config.toml
horizontal_flip = true
tokenizer = "word"
vocab_size = 1482
encoder_head_dim = 32
encoder_fused_qkv = false
encoder_bias = "all"
encoder_parallel_block = false
encoder_dropout = 0.1
encoder_moe = "top_k"
encoder_shared_expert = false
text_encoder_causal = true
text_encoder_activation = "gelu"
text_encoder_positions = "learned"
momentum = 0.85
orthogonalizer = "polar_express"
Rows from block 5 of the image encoder of a small contrastive image-text model, named by matrix and row number. Rows with one number within an expert belong to one neuron, the router's apart. Each number is 200 + 40 x the weight over its row's rms, rounded and kept within 0 to 999. All counts start at 0.
After each expert's rows are labels from the 100 images, of 14848, where the router gives the expert most weight on average: "strongest on" is what is common among them. Only what is clearly more common there than usual is listed. The data: photos of plants and fungi (iNaturalist).
# router: router (encoder.blocks.5.mlp.router.weight, 64x160, trained with AdamW), inputs 0-79
# up: expert up (encoder.blocks.5.mlp.up, 64x80x160), inputs 0-79
# down: expert down (encoder.blocks.5.mlp.down, 64x160x80, transposed), outputs 0-79

# expert 14
router.14,260,248,221,176,189,203,156,200,147,305,225,165,199,243,204,167,185,214,62,207,206,196,183,172,235,207,192,136,169,249,270,232,180,259,204,179,273,180,127,131,184,120,176,199,211,245,284,180,222,282,120,182,207,215,138,188,200,239,141,152,206,255,197,182,214,286,249,209,197,216,257,223,245,204,145,190,247,219,172,209
up.0,205,177,235,243,161,219,184,251,290,225,221,246,200,152,174,138,198,210,151,245,253,195,290,129,192,200,199,235,209,189,223,203,219,263,221,217,208,174,225,225,207,168,225,148,151,206,180,169,251,257,252,195,154,260,175,260,172,173,220,131,195,164,193,186,214,198,250,142,228,135,235,198,177,218,246,172,177,219,140,206
down.0,157,174,153,144,197,189,219,205,154,235,275,164,252,194,158,177,220,179,161,209,238,146,219,205,124,145,189,193,240,225,211,255,175,226,192,214,183,249,179,247,144,265,161,234,228,198,234,247,257,229,227,234,141,199,222,134,266,234,206,229,111,191,228,192,112,168,241,254,249,136,176,214,94,191,131,246,191,191,177,250
up.1,254,279,306,200,131,163,173,190,183,93,166,211,245,156,200,204,231,166,197,142,105,184,281,273,166,271,181,161,199,172,242,206,234,208,226,120,165,183,172,180,219,152,204,195,218,262,169,231,238,203,213,122,237,202,166,163,188,177,173,167,177,179,215,224,201,179,185,202,153,228,155,190,148,158,195,215,189,174,190,194
down.1,186,238,194,220,164,145,232,115,218,140,177,171,191,263,190,214,255,218,197,182,240,181,213,191,242,267,142,233,201,269,261,138,198,239,202,190,250,155,231,191,188,219,204,174,172,190,113,195,120,182,186,178,248,260,117,205,210,96,125,156,224,148,166,244,184,213,162,276,200,178,209,221,255,214,153,182,156,247,155,163
strongest on: order Caryophyllales

# expert 0
router.0,254,120,204,188,178,177,171,165,159,155,169,225,219,226,152,186,236,207,218,221,181,118,191,133,175,207,154,213,205,279,230,218,109,227,212,252,170,189,213,165,237,226,210,235,222,190,204,206,134,173,200,225,179,221,179,162,222,253,273,212,220,185,196,161,252,117,282,262,252,212,234,131,224,281,260,113,198,260,210,215
up.0,133,244,206,162,201,157,178,224,189,128,163,170,166,172,232,210,180,170,201,225,192,207,287,151,141,123,239,128,188,186,138,198,126,220,175,196,114,182,183,189,160,176,241,198,123,156,236,183,195,125,159,117,196,194,183,197,194,159,174,225,103,186,206,178,286,220,194,154,226,154,238,216,195,162,194,213,184,245,155,191
down.0,253,185,164,148,182,211,167,146,197,221,204,176,146,216,238,247,134,202,229,176,156,193,202,214,181,200,220,228,200,181,162,221,255,344,205,152,170,179,198,189,236,149,244,173,275,186,223,278,256,213,240,208,151,195,233,174,257,259,212,257,275,174,190,152,178,133,182,166,224,214,130,206,204,112,207,149,261,184,156,228
up.1,162,189,215,210,215,164,183,211,159,180,160,180,222,266,233,244,178,253,194,225,242,232,125,126,159,108,173,200,241,237,222,219,214,231,144,203,240,207,235,206,210,221,200,186,203,133,145,292,156,185,197,164,262,146,210,174,191,149,238,142,240,169,152,198,221,222,277,172,203,220,236,253,178,184,193,157,155,273,206,151
down.1,167,161,222,161,172,214,172,201,242,157,197,180,187,189,203,208,177,203,195,231,142,273,214,193,100,207,225,229,182,205,152,230,269,159,225,192,194,188,165,219,182,135,226,217,164,171,224,281,164,256,251,174,154,207,263,215,134,183,202,188,211,157,206,39,180,262,272,219,178,231,244,181,197,168,274,227,190,254,248,234
strongest on: order Caryophyllales

# expert 62
router.62,210,220,211,213,196,222,268,236,196,214,206,174,182,247,209,115,136,189,212,177,207,161,195,201,164,191,239,247,262,221,161,128,135,233,206,172,220,87,222,153,99,252,180,247,179,176,224,229,135,195,243,228,231,208,171,168,215,185,228,243,252,207,163,235,273,206,199,215,307,186,182,328,214,178,176,206,208,219,233,177
up.0,185,182,198,221,120,201,216,269,222,149,176,255,188,153,258,190,162,178,154,165,201,280,157,255,265,194,196,148,189,247,144,277,150,207,229,137,222,167,228,234,169,227,172,216,216,236,172,148,174,106,221,266,191,233,171,161,156,207,282,230,160,235,176,199,188,216,168,221,211,217,149,151,212,163,277,234,209,265,184,154
down.0,217,170,230,192,252,208,158,145,174,209,286,212,198,234,108,179,163,201,143,185,194,204,201,177,214,226,186,246,193,113,91,227,212,224,110,162,158,143,224,238,194,226,150,178,223,224,131,251,270,216,174,188,196,134,167,186,272,190,198,228,278,233,138,140,214,156,198,267,230,244,180,178,226,204,190,227,199,216,130,226
up.1,285,104,261,197,246,191,152,172,148,242,151,200,194,205,286,208,196,162,208,180,136,176,109,218,197,182,210,228,193,181,160,161,160,202,177,196,236,234,279,206,187,258,214,122,179,195,179,214,180,252,224,153,223,220,137,186,132,212,207,184,150,270,256,174,224,147,128,236,256,229,210,128,222,217,183,239,162,159,213,219
down.1,198,251,274,210,217,231,235,219,221,155,214,247,140,182,187,155,284,225,196,238,183,223,221,257,252,156,232,223,223,186,210,235,189,235,195,125,220,224,179,175,188,180,139,228,195,215,214,193,190,186,125,199,208,230,222,189,162,274,238,146,191,111,193,208,199,239,255,254,297,210,177,200,173,163,223,218,206,174,240,205
strongest on: order Caryophyllales; family: Cactaceae

# expert 11
router.11,142,250,182,191,133,238,181,186,233,199,217,183,161,167,172,231,197,280,208,166,166,265,164,236,188,160,110,167,237,173,195,219,198,187,167,170,151,262,117,179,260,231,221,304,188,297,202,210,191,160,236,185,248,202,184,151,245,184,231,175,212,167,135,226,202,195,243,214,142,144,174,112,120,201,197,226,188,171,217,197
up.0,214,264,264,239,260,114,228,223,183,102,198,248,211,153,194,188,208,108,275,188,224,235,203,155,200,283,239,179,146,211,184,208,201,222,132,228,172,138,266,205,224,178,146,212,170,244,232,218,187,225,178,204,202,164,195,197,303,230,253,197,219,157,162,182,186,243,297,187,238,212,260,209,191,217,154,124,186,206,151,213
down.0,235,221,207,203,167,215,138,232,245,236,157,104,242,237,247,130,179,265,209,241,158,255,133,236,207,197,167,207,190,189,225,236,192,215,153,245,248,168,194,208,218,205,192,197,189,244,150,212,259,232,188,191,189,176,218,240,200,229,219,160,160,118,200,230,294,186,261,237,157,212,192,286,166,192,174,232,169,145,188,147
up.1,187,92,205,278,264,190,232,180,223,157,188,195,253,232,192,233,234,157,221,171,209,179,181,217,212,205,203,236,260,226,163,227,210,213,247,125,194,237,182,194,305,195,227,185,198,214,205,257,165,237,224,274,262,213,231,255,248,133,118,216,198,162,267,257,209,276,189,208,167,180,246,203,228,227,229,121,156,190,256,279
down.1,144,156,263,256,182,169,249,210,223,254,243,152,215,257,201,243,190,204,196,129,255,201,171,237,216,231,304,198,135,225,185,201,205,153,218,222,246,206,221,236,200,297,202,211,206,88,231,210,174,194,285,201,258,240,184,213,234,182,226,186,211,207,164,156,256,154,183,246,165,234,198,201,217,150,272,200,88,236,243,180
strongest on: order Asterales; family: Asteraceae

# expert 41
router.41,237,250,196,250,220,199,273,151,179,189,127,179,237,144,210,219,193,171,171,239,174,214,197,256,222,172,232,177,252,272,233,206,236,264,200,134,245,192,218,261,239,207,196,175,262,159,242,186,215,183,168,285,235,208,198,261,260,271,231,193,163,203,242,200,178,262,208,249,225,157,252,206,291,138,247,214,163,112,226,190
up.0,228,150,191,227,159,246,158,230,163,204,218,196,226,144,175,186,213,167,153,195,197,128,144,268,190,133,224,178,223,102,239,179,275,213,256,153,128,208,247,191,190,236,233,168,181,222,219,132,194,233,167,163,208,194,252,270,176,230,120,248,237,194,185,104,153,193,232,207,217,158,243,131,154,246,201,229,224,180,195,193
down.0,231,216,257,171,211,226,178,173,230,249,193,235,185,177,194,169,258,208,177,227,180,193,186,222,279,152,191,180,141,175,184,172,194,162,235,217,158,271,161,224,207,178,210,203,189,189,126,164,212,276,210,236,197,218,208,181,204,220,265,163,181,243,229,214,289,217,146,183,226,190,228,155,237,254,174,217,208,290,219,234
up.1,191,190,209,193,241,173,194,179,234,165,88,145,183,182,161,233,242,234,79,211,174,174,176,190,263,247,147,214,227,260,128,192,227,175,193,201,218,231,205,56,229,230,192,193,178,209,125,147,223,262,210,166,185,184,133,228,196,129,216,131,153,207,182,248,242,259,187,179,212,145,175,202,194,217,151,194,139,264,232,207
down.1,221,152,158,128,225,212,221,196,170,216,203,185,187,182,145,197,211,199,183,281,170,178,120,183,212,241,176,236,201,199,167,187,199,172,246,212,145,228,194,259,274,160,165,210,242,223,212,222,121,221,261,184,150,207,204,117,237,187,195,174,255,209,218,232,143,222,175,165,188,189,218,260,246,191,247,222,209,244,183,150
strongest on: kingdom Fungi; class Agaricomycetes; phylum Basidiomycota

# expert 19
router.19,224,195,127,140,228,288,204,156,256,193,217,208,200,226,148,224,120,114,193,244,200,218,208,174,237,200,235,155,189,288,219,247,167,187,220,209,173,218,251,196,235,197,205,202,241,198,263,251,193,132,215,193,184,180,189,242,146,215,167,244,152,187,116,179,202,198,242,220,160,174,214,253,218,254,177,195,231,193,244,241
up.0,158,195,193,255,167,203,224,226,199,242,173,193,182,293,234,208,202,197,226,156,213,198,149,121,247,191,215,163,218,186,179,166,222,225,146,215,240,162,164,193,257,256,151,181,214,214,180,195,122,178,160,225,238,194,265,167,235,196,209,229,218,181,145,215,168,250,154,253,228,170,231,189,156,224,177,211,202,208,158,122
down.0,250,195,186,167,197,183,206,233,235,216,198,191,203,180,215,218,147,127,163,169,215,138,249,245,184,242,179,171,191,131,185,229,183,150,221,168,253,184,226,196,171,164,268,206,281,209,142,253,234,158,177,121,169,229,211,206,255,220,198,219,174,252,140,184,220,295,141,265,210,259,159,210,211,256,163,188,174,157,204,180
up.1,186,214,226,169,246,226,190,240,168,128,179,223,208,187,214,153,214,147,235,289,198,265,192,207,149,247,298,171,182,233,186,249,192,216,228,261,205,118,248,205,257,235,186,207,185,185,244,186,133,217,217,199,267,152,206,226,186,132,235,133,201,208,171,120,166,186,175,180,261,173,237,125,164,155,159,241,266,230,170,205
down.1,221,136,176,277,223,177,227,174,175,171,163,155,175,226,195,239,249,151,244,182,210,229,214,232,172,228,159,174,130,190,154,153,159,167,234,282,234,213,258,221,78,167,180,215,200,185,147,150,271,212,218,166,168,246,140,275,204,251,214,158,159,168,152,161,220,220,118,244,185,181,274,270,217,155,193,184,164,210,200,152
strongest on: class Liliopsida

# expert 31
router.31,177,169,196,118,203,157,236,157,155,201,232,213,250,144,201,180,215,170,219,236,224,230,159,251,165,153,249,174,273,224,129,220,204,168,117,165,155,214,200,263,206,244,169,176,178,123,258,242,299,201,167,217,218,177,165,198,214,181,220,234,288,228,231,263,104,169,192,219,174,244,234,200,133,246,246,168,189,175,219,181
up.0,221,204,227,160,195,194,159,144,187,226,166,222,232,154,185,186,291,226,200,112,229,216,200,273,153,257,153,179,265,122,167,154,174,216,179,230,167,200,156,227,198,237,151,287,247,135,189,161,172,181,215,238,212,260,239,197,224,167,135,142,144,174,212,290,194,205,215,211,130,217,126,155,227,210,256,173,202,196,170,252
down.0,192,212,142,246,253,182,221,268,187,167,210,233,226,180,256,262,240,195,223,205,172,158,215,273,216,242,249,177,203,157,207,172,231,172,234,229,262,258,112,247,176,158,139,161,240,240,158,149,125,189,167,211,199,186,196,207,233,170,263,164,157,188,202,213,258,177,180,169,170,149,183,185,219,196,199,238,201,191,177,262
up.1,179,143,174,141,172,191,215,246,268,151,215,231,166,225,220,193,153,237,169,209,135,192,214,196,173,270,137,202,192,162,197,222,206,170,156,260,156,236,216,297,290,169,181,202,197,137,239,164,244,235,237,148,184,190,193,199,162,172,155,203,142,265,164,193,228,224,253,141,179,202,235,211,209,119,240,194,173,172,197,169
down.1,261,284,196,124,139,224,173,175,253,229,291,160,268,220,212,213,193,171,200,250,255,234,204,191,176,160,196,194,177,200,178,173,166,188,90,178,218,242,244,205,168,165,123,216,220,161,231,274,214,186,186,136,203,241,253,231,181,226,238,246,206,185,212,201,192,200,187,275,211,221,218,134,251,206,210,223,206,155,178,168
strongest on: order Caryophyllales; family: Cactaceae; text has "cactus"

# expert 63
router.63,208,217,186,191,229,182,160,178,240,225,151,167,101,192,203,175,181,148,279,154,228,198,143,207,177,131,125,196,218,192,264,302,158,255,143,200,241,141,204,147,264,229,212,214,299,127,203,167,168,161,149,213,177,143,119,298,235,142,187,213,237,231,106,196,239,176,182,180,128,170,155,159,167,203,239,193,168,138,179,126
up.0,209,186,133,166,192,208,225,143,128,182,117,94,207,184,187,122,132,198,75,275,177,225,151,193,179,215,115,157,205,253,261,183,175,245,140,236,180,214,163,228,235,176,204,221,148,201,155,190,215,170,204,157,202,175,139,242,136,239,261,198,175,196,195,161,211,223,182,179,202,224,161,155,246,193,150,163,210,268,222,149
down.0,224,212,187,150,188,139,150,155,165,155,230,168,196,132,251,167,154,231,173,290,147,223,294,201,213,195,150,222,198,233,155,215,230,186,277,239,291,208,221,114,201,193,213,194,227,158,226,225,263,93,204,162,241,235,202,151,200,195,202,210,261,190,203,116,132,188,166,163,190,204,178,217,205,153,212,185,183,165,246,187
up.1,188,208,178,192,247,152,141,213,258,187,213,266,127,199,190,200,183,138,248,170,236,237,121,151,234,183,199,220,135,203,188,244,196,212,187,126,199,261,298,206,170,189,199,304,238,172,212,263,240,205,200,167,223,241,164,284,203,193,195,200,160,263,186,213,252,208,249,172,156,160,213,148,249,186,183,206,242,210,148,159
down.1,172,233,130,195,194,226,251,141,214,276,236,244,124,177,192,243,190,228,192,201,180,117,164,198,249,158,176,196,309,190,169,185,217,204,221,168,165,170,150,232,211,180,183,161,230,202,295,296,158,188,203,265,162,215,233,229,196,173,109,196,222,208,172,241,233,248,237,168,197,182,144,145,229,212,188,166,163,217,228,280
strongest on: order Asterales; family: Asteraceae

# expert 37
router.37,213,264,247,211,207,196,212,255,227,215,227,211,216,195,171,254,120,174,228,185,212,117,283,194,231,189,237,244,156,214,101,201,214,230,135,215,239,301,193,198,196,137,218,243,220,177,168,220,165,162,248,190,232,217,250,196,287,239,176,172,193,182,216,242,201,204,240,292,202,244,237,188,195,185,176,233,151,192,140,209
up.0,202,256,214,281,235,237,191,199,219,234,294,166,228,232,183,210,316,248,199,160,180,271,131,159,203,241,184,198,213,215,256,220,190,291,232,141,215,293,141,212,177,227,207,226,191,250,223,227,169,237,245,184,215,152,208,183,199,227,169,145,178,196,225,238,200,255,200,117,236,183,196,221,143,154,242,150,246,216,293,162
down.0,214,202,212,174,199,276,255,201,208,216,225,191,157,219,242,209,182,206,243,122,168,222,270,194,240,231,188,118,173,162,158,269,276,213,165,204,191,226,193,190,197,229,179,151,172,227,221,213,244,210,167,233,182,244,169,132,219,266,212,130,243,255,174,207,173,165,311,146,258,222,123,264,196,159,252,211,147,243,130,244
up.1,228,220,152,211,172,296,187,269,258,192,210,174,186,259,220,174,224,233,205,150,246,147,149,227,162,206,166,196,157,153,249,181,283,298,168,217,184,253,185,189,205,153,194,207,234,159,175,190,203,223,221,215,241,159,133,209,129,187,187,184,206,216,224,262,204,219,199,320,196,173,255,114,190,174,198,255,154,179,154,210
down.1,258,192,227,259,231,170,176,218,224,187,168,173,199,188,101,153,200,205,204,204,182,203,198,185,202,108,228,203,311,161,220,231,198,110,191,94,227,196,154,203,160,215,185,167,225,199,156,171,249,258,176,201,184,222,128,231,223,238,220,226,216,166,190,161,162,296,134,244,206,222,230,179,156,137,260,223,231,227,190,184
strongest on: kingdom Fungi

# expert 59
router.59,170,207,164,251,241,169,225,206,150,134,188,152,217,244,121,249,191,161,192,255,174,164,184,187,129,196,240,173,275,276,226,286,236,191,161,187,191,219,228,179,216,130,232,286,225,217,185,214,177,155,160,227,134,227,214,248,240,207,200,190,210,157,173,232,257,199,163,188,213,236,139,183,257,209,231,209,170,191,178,211
up.0,252,205,235,258,180,231,235,156,179,181,202,256,254,166,260,202,187,112,171,239,265,189,244,289,236,170,188,182,155,178,197,183,204,188,182,268,160,258,248,196,140,257,172,268,222,172,161,206,257,216,246,239,199,235,213,223,242,189,247,111,189,190,279,254,221,278,165,252,214,159,198,141,226,259,160,179,222,205,222,193
down.0,244,236,258,145,167,170,247,119,169,275,176,239,170,130,188,193,173,247,211,135,181,177,215,168,112,237,263,200,188,180,254,189,112,184,183,199,201,189,251,106,207,164,237,210,202,211,209,194,171,200,261,189,205,204,168,179,225,220,209,156,172,161,198,237,168,153,155,175,224,100,165,179,264,246,182,198,140,203,226,188
up.1,231,252,198,203,209,245,194,204,219,171,264,181,169,157,200,196,118,205,191,223,237,233,285,170,201,232,268,152,260,206,254,156,229,204,192,175,226,163,260,213,182,253,174,287,178,243,205,193,257,169,81,222,213,239,138,139,208,198,207,247,223,225,191,229,164,226,135,243,214,183,165,212,217,215,189,235,156,192,186,199
down.1,245,248,173,198,178,203,232,170,190,307,206,222,167,252,200,269,168,169,304,222,234,213,245,191,143,213,186,186,210,208,177,195,204,255,215,269,179,218,180,228,209,252,235,199,243,200,183,269,147,169,216,213,234,188,221,236,261,236,247,188,224,195,219,177,211,228,229,226,127,233,202,272,212,213,131,167,201,235,170,181
strongest on: order Caryophyllales; family: Cactaceae

# expert 9
router.9,209,238,227,175,276,209,100,227,133,201,200,176,241,265,202,175,186,160,104,224,207,158,125,169,245,142,205,165,180,241,132,279,249,183,148,224,257,115,243,217,214,157,226,246,259,189,243,173,157,229,214,162,164,184,170,196,237,210,194,211,215,194,185,253,136,155,161,219,207,163,243,233,235,216,194,169,165,175,277,169
up.0,236,188,146,266,193,210,266,224,131,245,201,142,180,271,191,146,255,244,241,166,191,284,226,150,133,149,123,127,258,198,172,227,199,208,147,197,122,150,172,192,164,169,122,193,176,236,188,190,139,168,204,205,177,176,182,185,149,195,211,183,184,209,110,136,240,213,205,159,154,203,221,198,170,204,165,153,195,231,261,186
down.0,180,163,216,233,156,244,100,270,219,157,175,253,162,233,175,216,235,251,149,241,182,295,179,194,182,179,183,217,246,175,238,206,223,180,166,239,223,227,196,196,189,176,204,150,175,154,152,99,213,147,237,247,248,192,223,250,211,242,177,252,127,254,189,271,236,192,148,217,209,159,157,239,170,204,196,264,218,149,138,231
up.1,306,208,169,163,242,196,251,153,164,155,225,214,266,205,185,153,145,244,191,180,240,193,218,174,260,187,243,177,227,245,261,294,233,242,244,239,178,151,231,179,209,219,158,209,182,175,272,170,155,227,212,196,208,215,141,191,154,155,204,168,212,223,196,176,200,132,173,181,196,111,230,239,175,194,167,155,168,226,218,195
down.1,195,244,195,191,241,270,211,140,183,190,265,171,189,152,195,193,240,234,239,120,221,162,171,156,204,224,195,277,234,204,156,261,131,198,124,193,228,173,197,236,211,162,217,220,204,255,135,189,177,223,241,245,150,195,162,225,182,165,198,169,140,258,252,212,151,195,256,213,243,239,170,143,221,116,252,185,162,217,249,168
strongest on: order Caryophyllales; family: Cactaceae; text has "cactus"

# expert 2
router.2,153,220,159,258,266,193,219,193,212,267,233,149,210,187,172,175,174,191,189,234,212,130,189,171,218,180,241,181,228,147,304,229,155,221,152,186,254,158,221,198,193,222,227,124,250,185,124,196,281,255,119,194,183,207,138,217,231,231,212,105,300,204,158,129,227,229,283,159,232,240,173,260,194,154,166,211,213,234,142,214
up.0,190,170,177,167,203,163,140,261,215,211,243,222,179,208,159,143,235,206,252,240,212,215,175,204,161,199,219,185,243,237,160,196,172,258,256,182,203,206,190,238,214,236,111,212,177,123,194,141,157,198,180,214,144,109,211,170,173,224,182,315,201,150,119,163,77,184,236,209,247,252,247,299,244,197,234,121,251,238,162,239
down.0,201,179,162,140,191,202,216,284,131,322,247,205,192,214,214,211,197,201,202,196,204,259,148,210,165,184,267,126,231,220,180,192,196,132,239,277,177,190,220,189,134,254,201,174,165,212,240,176,202,299,198,211,180,232,186,229,207,190,253,140,209,191,213,196,158,264,167,223,213,127,165,189,184,202,200,226,257,132,187,143
up.1,208,184,213,176,169,215,227,135,211,221,144,139,115,204,168,197,211,157,262,225,196,203,224,121,272,214,116,232,153,230,151,216,171,224,124,121,180,196,234,217,193,209,255,217,158,226,241,191,188,187,217,205,180,269,227,153,156,173,167,165,121,223,130,200,220,205,242,173,131,229,130,212,200,149,134,199,232,210,196,214
down.1,181,192,169,219,235,148,227,192,268,127,204,186,165,126,236,140,238,197,146,206,155,220,266,256,152,176,121,194,188,214,267,224,244,215,230,177,152,238,249,184,178,160,225,195,147,221,271,191,135,155,171,174,223,170,156,158,210,210,206,183,165,260,279,251,233,249,207,132,246,156,254,205,251,208,144,160,202,165,183,191
strongest on: order Asterales; family: Asteraceae

# expert 15
router.15,187,192,266,200,224,208,177,217,225,131,218,183,181,257,246,215,218,220,192,149,179,216,213,273,166,266,241,225,211,264,274,217,229,218,252,226,133,203,175,252,157,150,234,167,225,198,328,278,195,260,174,250,170,222,254,111,285,227,234,229,174,209,193,179,203,196,165,198,165,207,217,152,196,231,240,189,221,240,281,177
up.0,176,239,247,213,142,183,214,94,209,206,117,231,211,242,258,124,223,215,216,177,214,170,205,222,181,155,222,184,288,222,145,128,232,279,193,261,181,194,159,244,236,204,260,103,187,190,157,176,184,196,213,180,181,223,192,189,236,185,307,150,233,197,218,202,228,213,156,315,176,200,209,186,139,229,261,155,246,175,215,174
down.0,231,226,236,193,169,184,143,148,224,229,184,144,145,253,144,206,164,167,166,224,231,267,215,228,128,164,176,236,289,144,171,231,151,182,264,244,169,186,198,117,202,228,155,170,240,242,189,155,240,208,143,177,185,168,164,254,153,213,172,174,175,168,253,247,185,182,173,226,227,251,149,204,151,222,144,201,172,260,232,236
up.1,172,260,130,245,172,104,257,200,265,155,171,187,172,276,270,221,222,204,158,125,248,248,152,167,273,243,181,146,146,249,199,188,168,187,155,184,191,209,208,202,196,171,118,230,189,183,166,220,195,239,152,233,245,174,213,212,205,209,216,241,220,258,139,170,199,243,140,262,211,207,252,231,176,184,153,234,169,177,192,151
down.1,268,272,195,249,202,179,217,276,142,195,220,196,192,229,150,205,185,208,125,235,229,266,154,194,132,179,154,199,105,167,121,199,201,223,151,230,190,186,206,147,188,262,194,164,181,212,153,166,196,212,172,227,224,203,244,185,166,186,203,266,164,251,205,156,231,146,260,207,214,262,168,236,181,179,205,207,229,182,111,146
strongest on: class Liliopsida

# expert 45
router.45,217,217,176,126,182,210,169,118,189,216,202,178,148,207,213,187,268,228,127,201,198,140,214,157,207,151,201,267,187,198,160,251,172,152,201,297,145,188,252,181,277,227,211,157,228,200,189,216,165,164,199,261,237,223,224,210,171,175,247,251,196,293,227,207,242,135,154,201,181,133,248,159,172,147,230,210,200,207,207,268
up.0,239,219,208,129,216,111,171,248,202,170,198,210,208,219,234,136,150,222,121,198,175,166,161,163,178,215,190,179,154,217,164,251,189,216,183,221,187,176,183,186,162,199,262,217,250,205,182,221,119,161,156,138,159,183,206,209,181,267,161,190,116,318,138,214,205,226,202,266,169,171,124,229,228,219,149,250,230,214,168,201
down.0,298,223,216,251,173,298,164,193,167,249,229,255,150,227,210,212,231,130,208,248,177,234,164,207,228,196,239,183,179,106,196,298,202,149,143,240,186,193,227,229,156,276,232,190,183,232,173,224,223,245,216,214,185,160,118,196,185,234,229,206,201,250,264,217,198,187,153,157,217,247,160,151,235,206,242,175,230,252,203,214
up.1,170,125,234,150,237,209,179,271,148,224,190,270,192,212,209,194,213,257,207,216,223,147,231,196,157,241,192,206,245,210,161,189,256,202,250,278,192,161,243,238,202,251,151,179,174,198,215,196,220,221,258,240,216,203,132,277,239,223,222,188,271,207,238,157,204,145,204,245,174,251,180,140,232,232,166,225,229,178,180,173
down.1,261,151,233,247,215,231,186,189,196,75,267,205,310,228,247,326,237,212,167,139,258,166,223,164,160,235,198,193,200,218,179,219,265,250,171,217,244,209,234,162,217,235,186,214,156,183,145,128,206,224,162,145,262,139,183,213,189,244,209,222,171,206,175,191,182,232,271,194,209,184,204,148,244,224,226,175,156,171,227,180
strongest on: order Caryophyllales; family: Cactaceae

# expert 55
router.55,200,212,157,138,185,141,188,211,193,225,188,259,242,149,145,170,189,228,217,192,251,245,194,190,145,183,179,256,157,156,226,165,176,253,219,185,182,248,240,282,129,192,148,156,114,117,200,168,185,252,273,205,223,213,230,150,181,211,205,232,160,149,145,193,157,178,238,205,216,158,149,190,197,149,296,182,163,215,222,206
up.0,126,163,206,187,253,159,202,212,197,183,266,238,225,206,146,163,160,186,236,222,226,287,216,206,261,151,178,207,165,165,207,139,167,242,156,255,220,214,178,180,198,151,263,138,244,138,155,216,209,206,159,138,213,176,283,198,184,170,164,151,202,206,191,257,187,139,126,194,190,135,178,222,195,266,187,222,199,238,253,154
down.0,184,198,253,214,277,168,192,169,258,159,271,155,229,184,165,236,220,258,174,160,252,259,221,137,252,204,291,218,212,315,201,218,202,221,193,178,193,130,265,253,214,177,222,243,167,252,182,138,212,156,214,227,253,252,258,130,264,234,202,239,176,168,241,219,114,171,242,203,262,233,266,169,186,205,122,207,140,203,188,201
up.1,185,184,212,209,242,156,217,169,209,174,151,183,189,248,196,297,247,182,217,218,161,160,188,133,211,170,216,185,225,200,253,160,247,218,208,202,132,176,269,269,200,182,260,241,186,259,186,154,194,289,145,201,173,267,198,175,124,227,228,125,107,226,144,239,205,209,188,177,223,233,118,131,159,207,274,169,199,158,172,181
down.1,181,213,209,255,140,219,187,120,185,282,183,190,159,227,230,222,184,191,239,225,168,197,143,255,211,182,219,234,220,220,223,175,228,134,255,243,249,233,207,283,240,202,192,266,176,217,222,135,182,195,153,226,179,190,116,240,179,238,285,194,145,164,183,129,186,208,210,197,169,159,214,200,243,197,208,121,226,103,188,211
strongest on: order Asterales; family: Asteraceae

# expert 3
router.3,218,207,108,201,197,221,211,289,239,181,156,200,270,174,170,193,210,125,162,136,124,137,206,211,179,198,150,169,172,291,213,201,156,184,147,282,150,170,191,196,144,142,266,200,176,239,163,91,179,276,128,191,201,204,226,276,179,136,171,151,235,177,111,205,176,250,180,180,204,247,201,168,183,157,185,292,198,155,179,232
up.0,224,232,220,87,171,231,243,111,229,181,158,219,148,212,215,187,225,270,230,215,179,176,243,193,273,183,184,198,151,159,230,177,182,168,214,211,208,209,278,255,180,167,173,159,136,297,181,212,169,190,180,278,187,169,120,226,172,175,145,184,95,256,262,169,256,119,203,248,176,152,197,222,189,230,192,150,217,177,207,228
down.0,230,146,143,195,243,218,160,165,260,131,225,161,281,219,232,224,144,160,222,270,217,151,216,222,159,152,188,279,184,235,210,182,199,177,230,189,215,214,172,310,229,259,146,235,180,118,194,135,213,235,251,220,146,194,164,274,168,183,217,182,209,240,246,132,198,164,225,302,128,207,196,239,205,121,183,206,191,205,141,189
up.1,189,187,232,189,160,211,184,201,256,172,182,175,232,232,184,194,204,178,202,186,278,189,207,217,279,215,261,261,212,252,275,230,194,190,183,190,202,253,187,164,197,208,218,213,176,244,190,221,176,155,241,200,171,210,175,141,235,170,139,190,254,220,235,237,126,210,172,241,228,195,271,289,127,249,206,120,197,224,222,174
down.1,182,185,261,229,204,237,202,224,216,145,231,156,188,184,243,232,198,165,218,158,152,129,168,233,149,211,136,190,213,197,104,148,250,220,205,203,177,193,227,168,230,260,201,245,231,122,200,265,176,146,211,272,169,161,156,229,223,281,162,194,223,213,165,203,195,157,137,234,194,202,164,242,123,148,222,198,207,231,259,207
strongest on: order Asterales; family: Asteraceae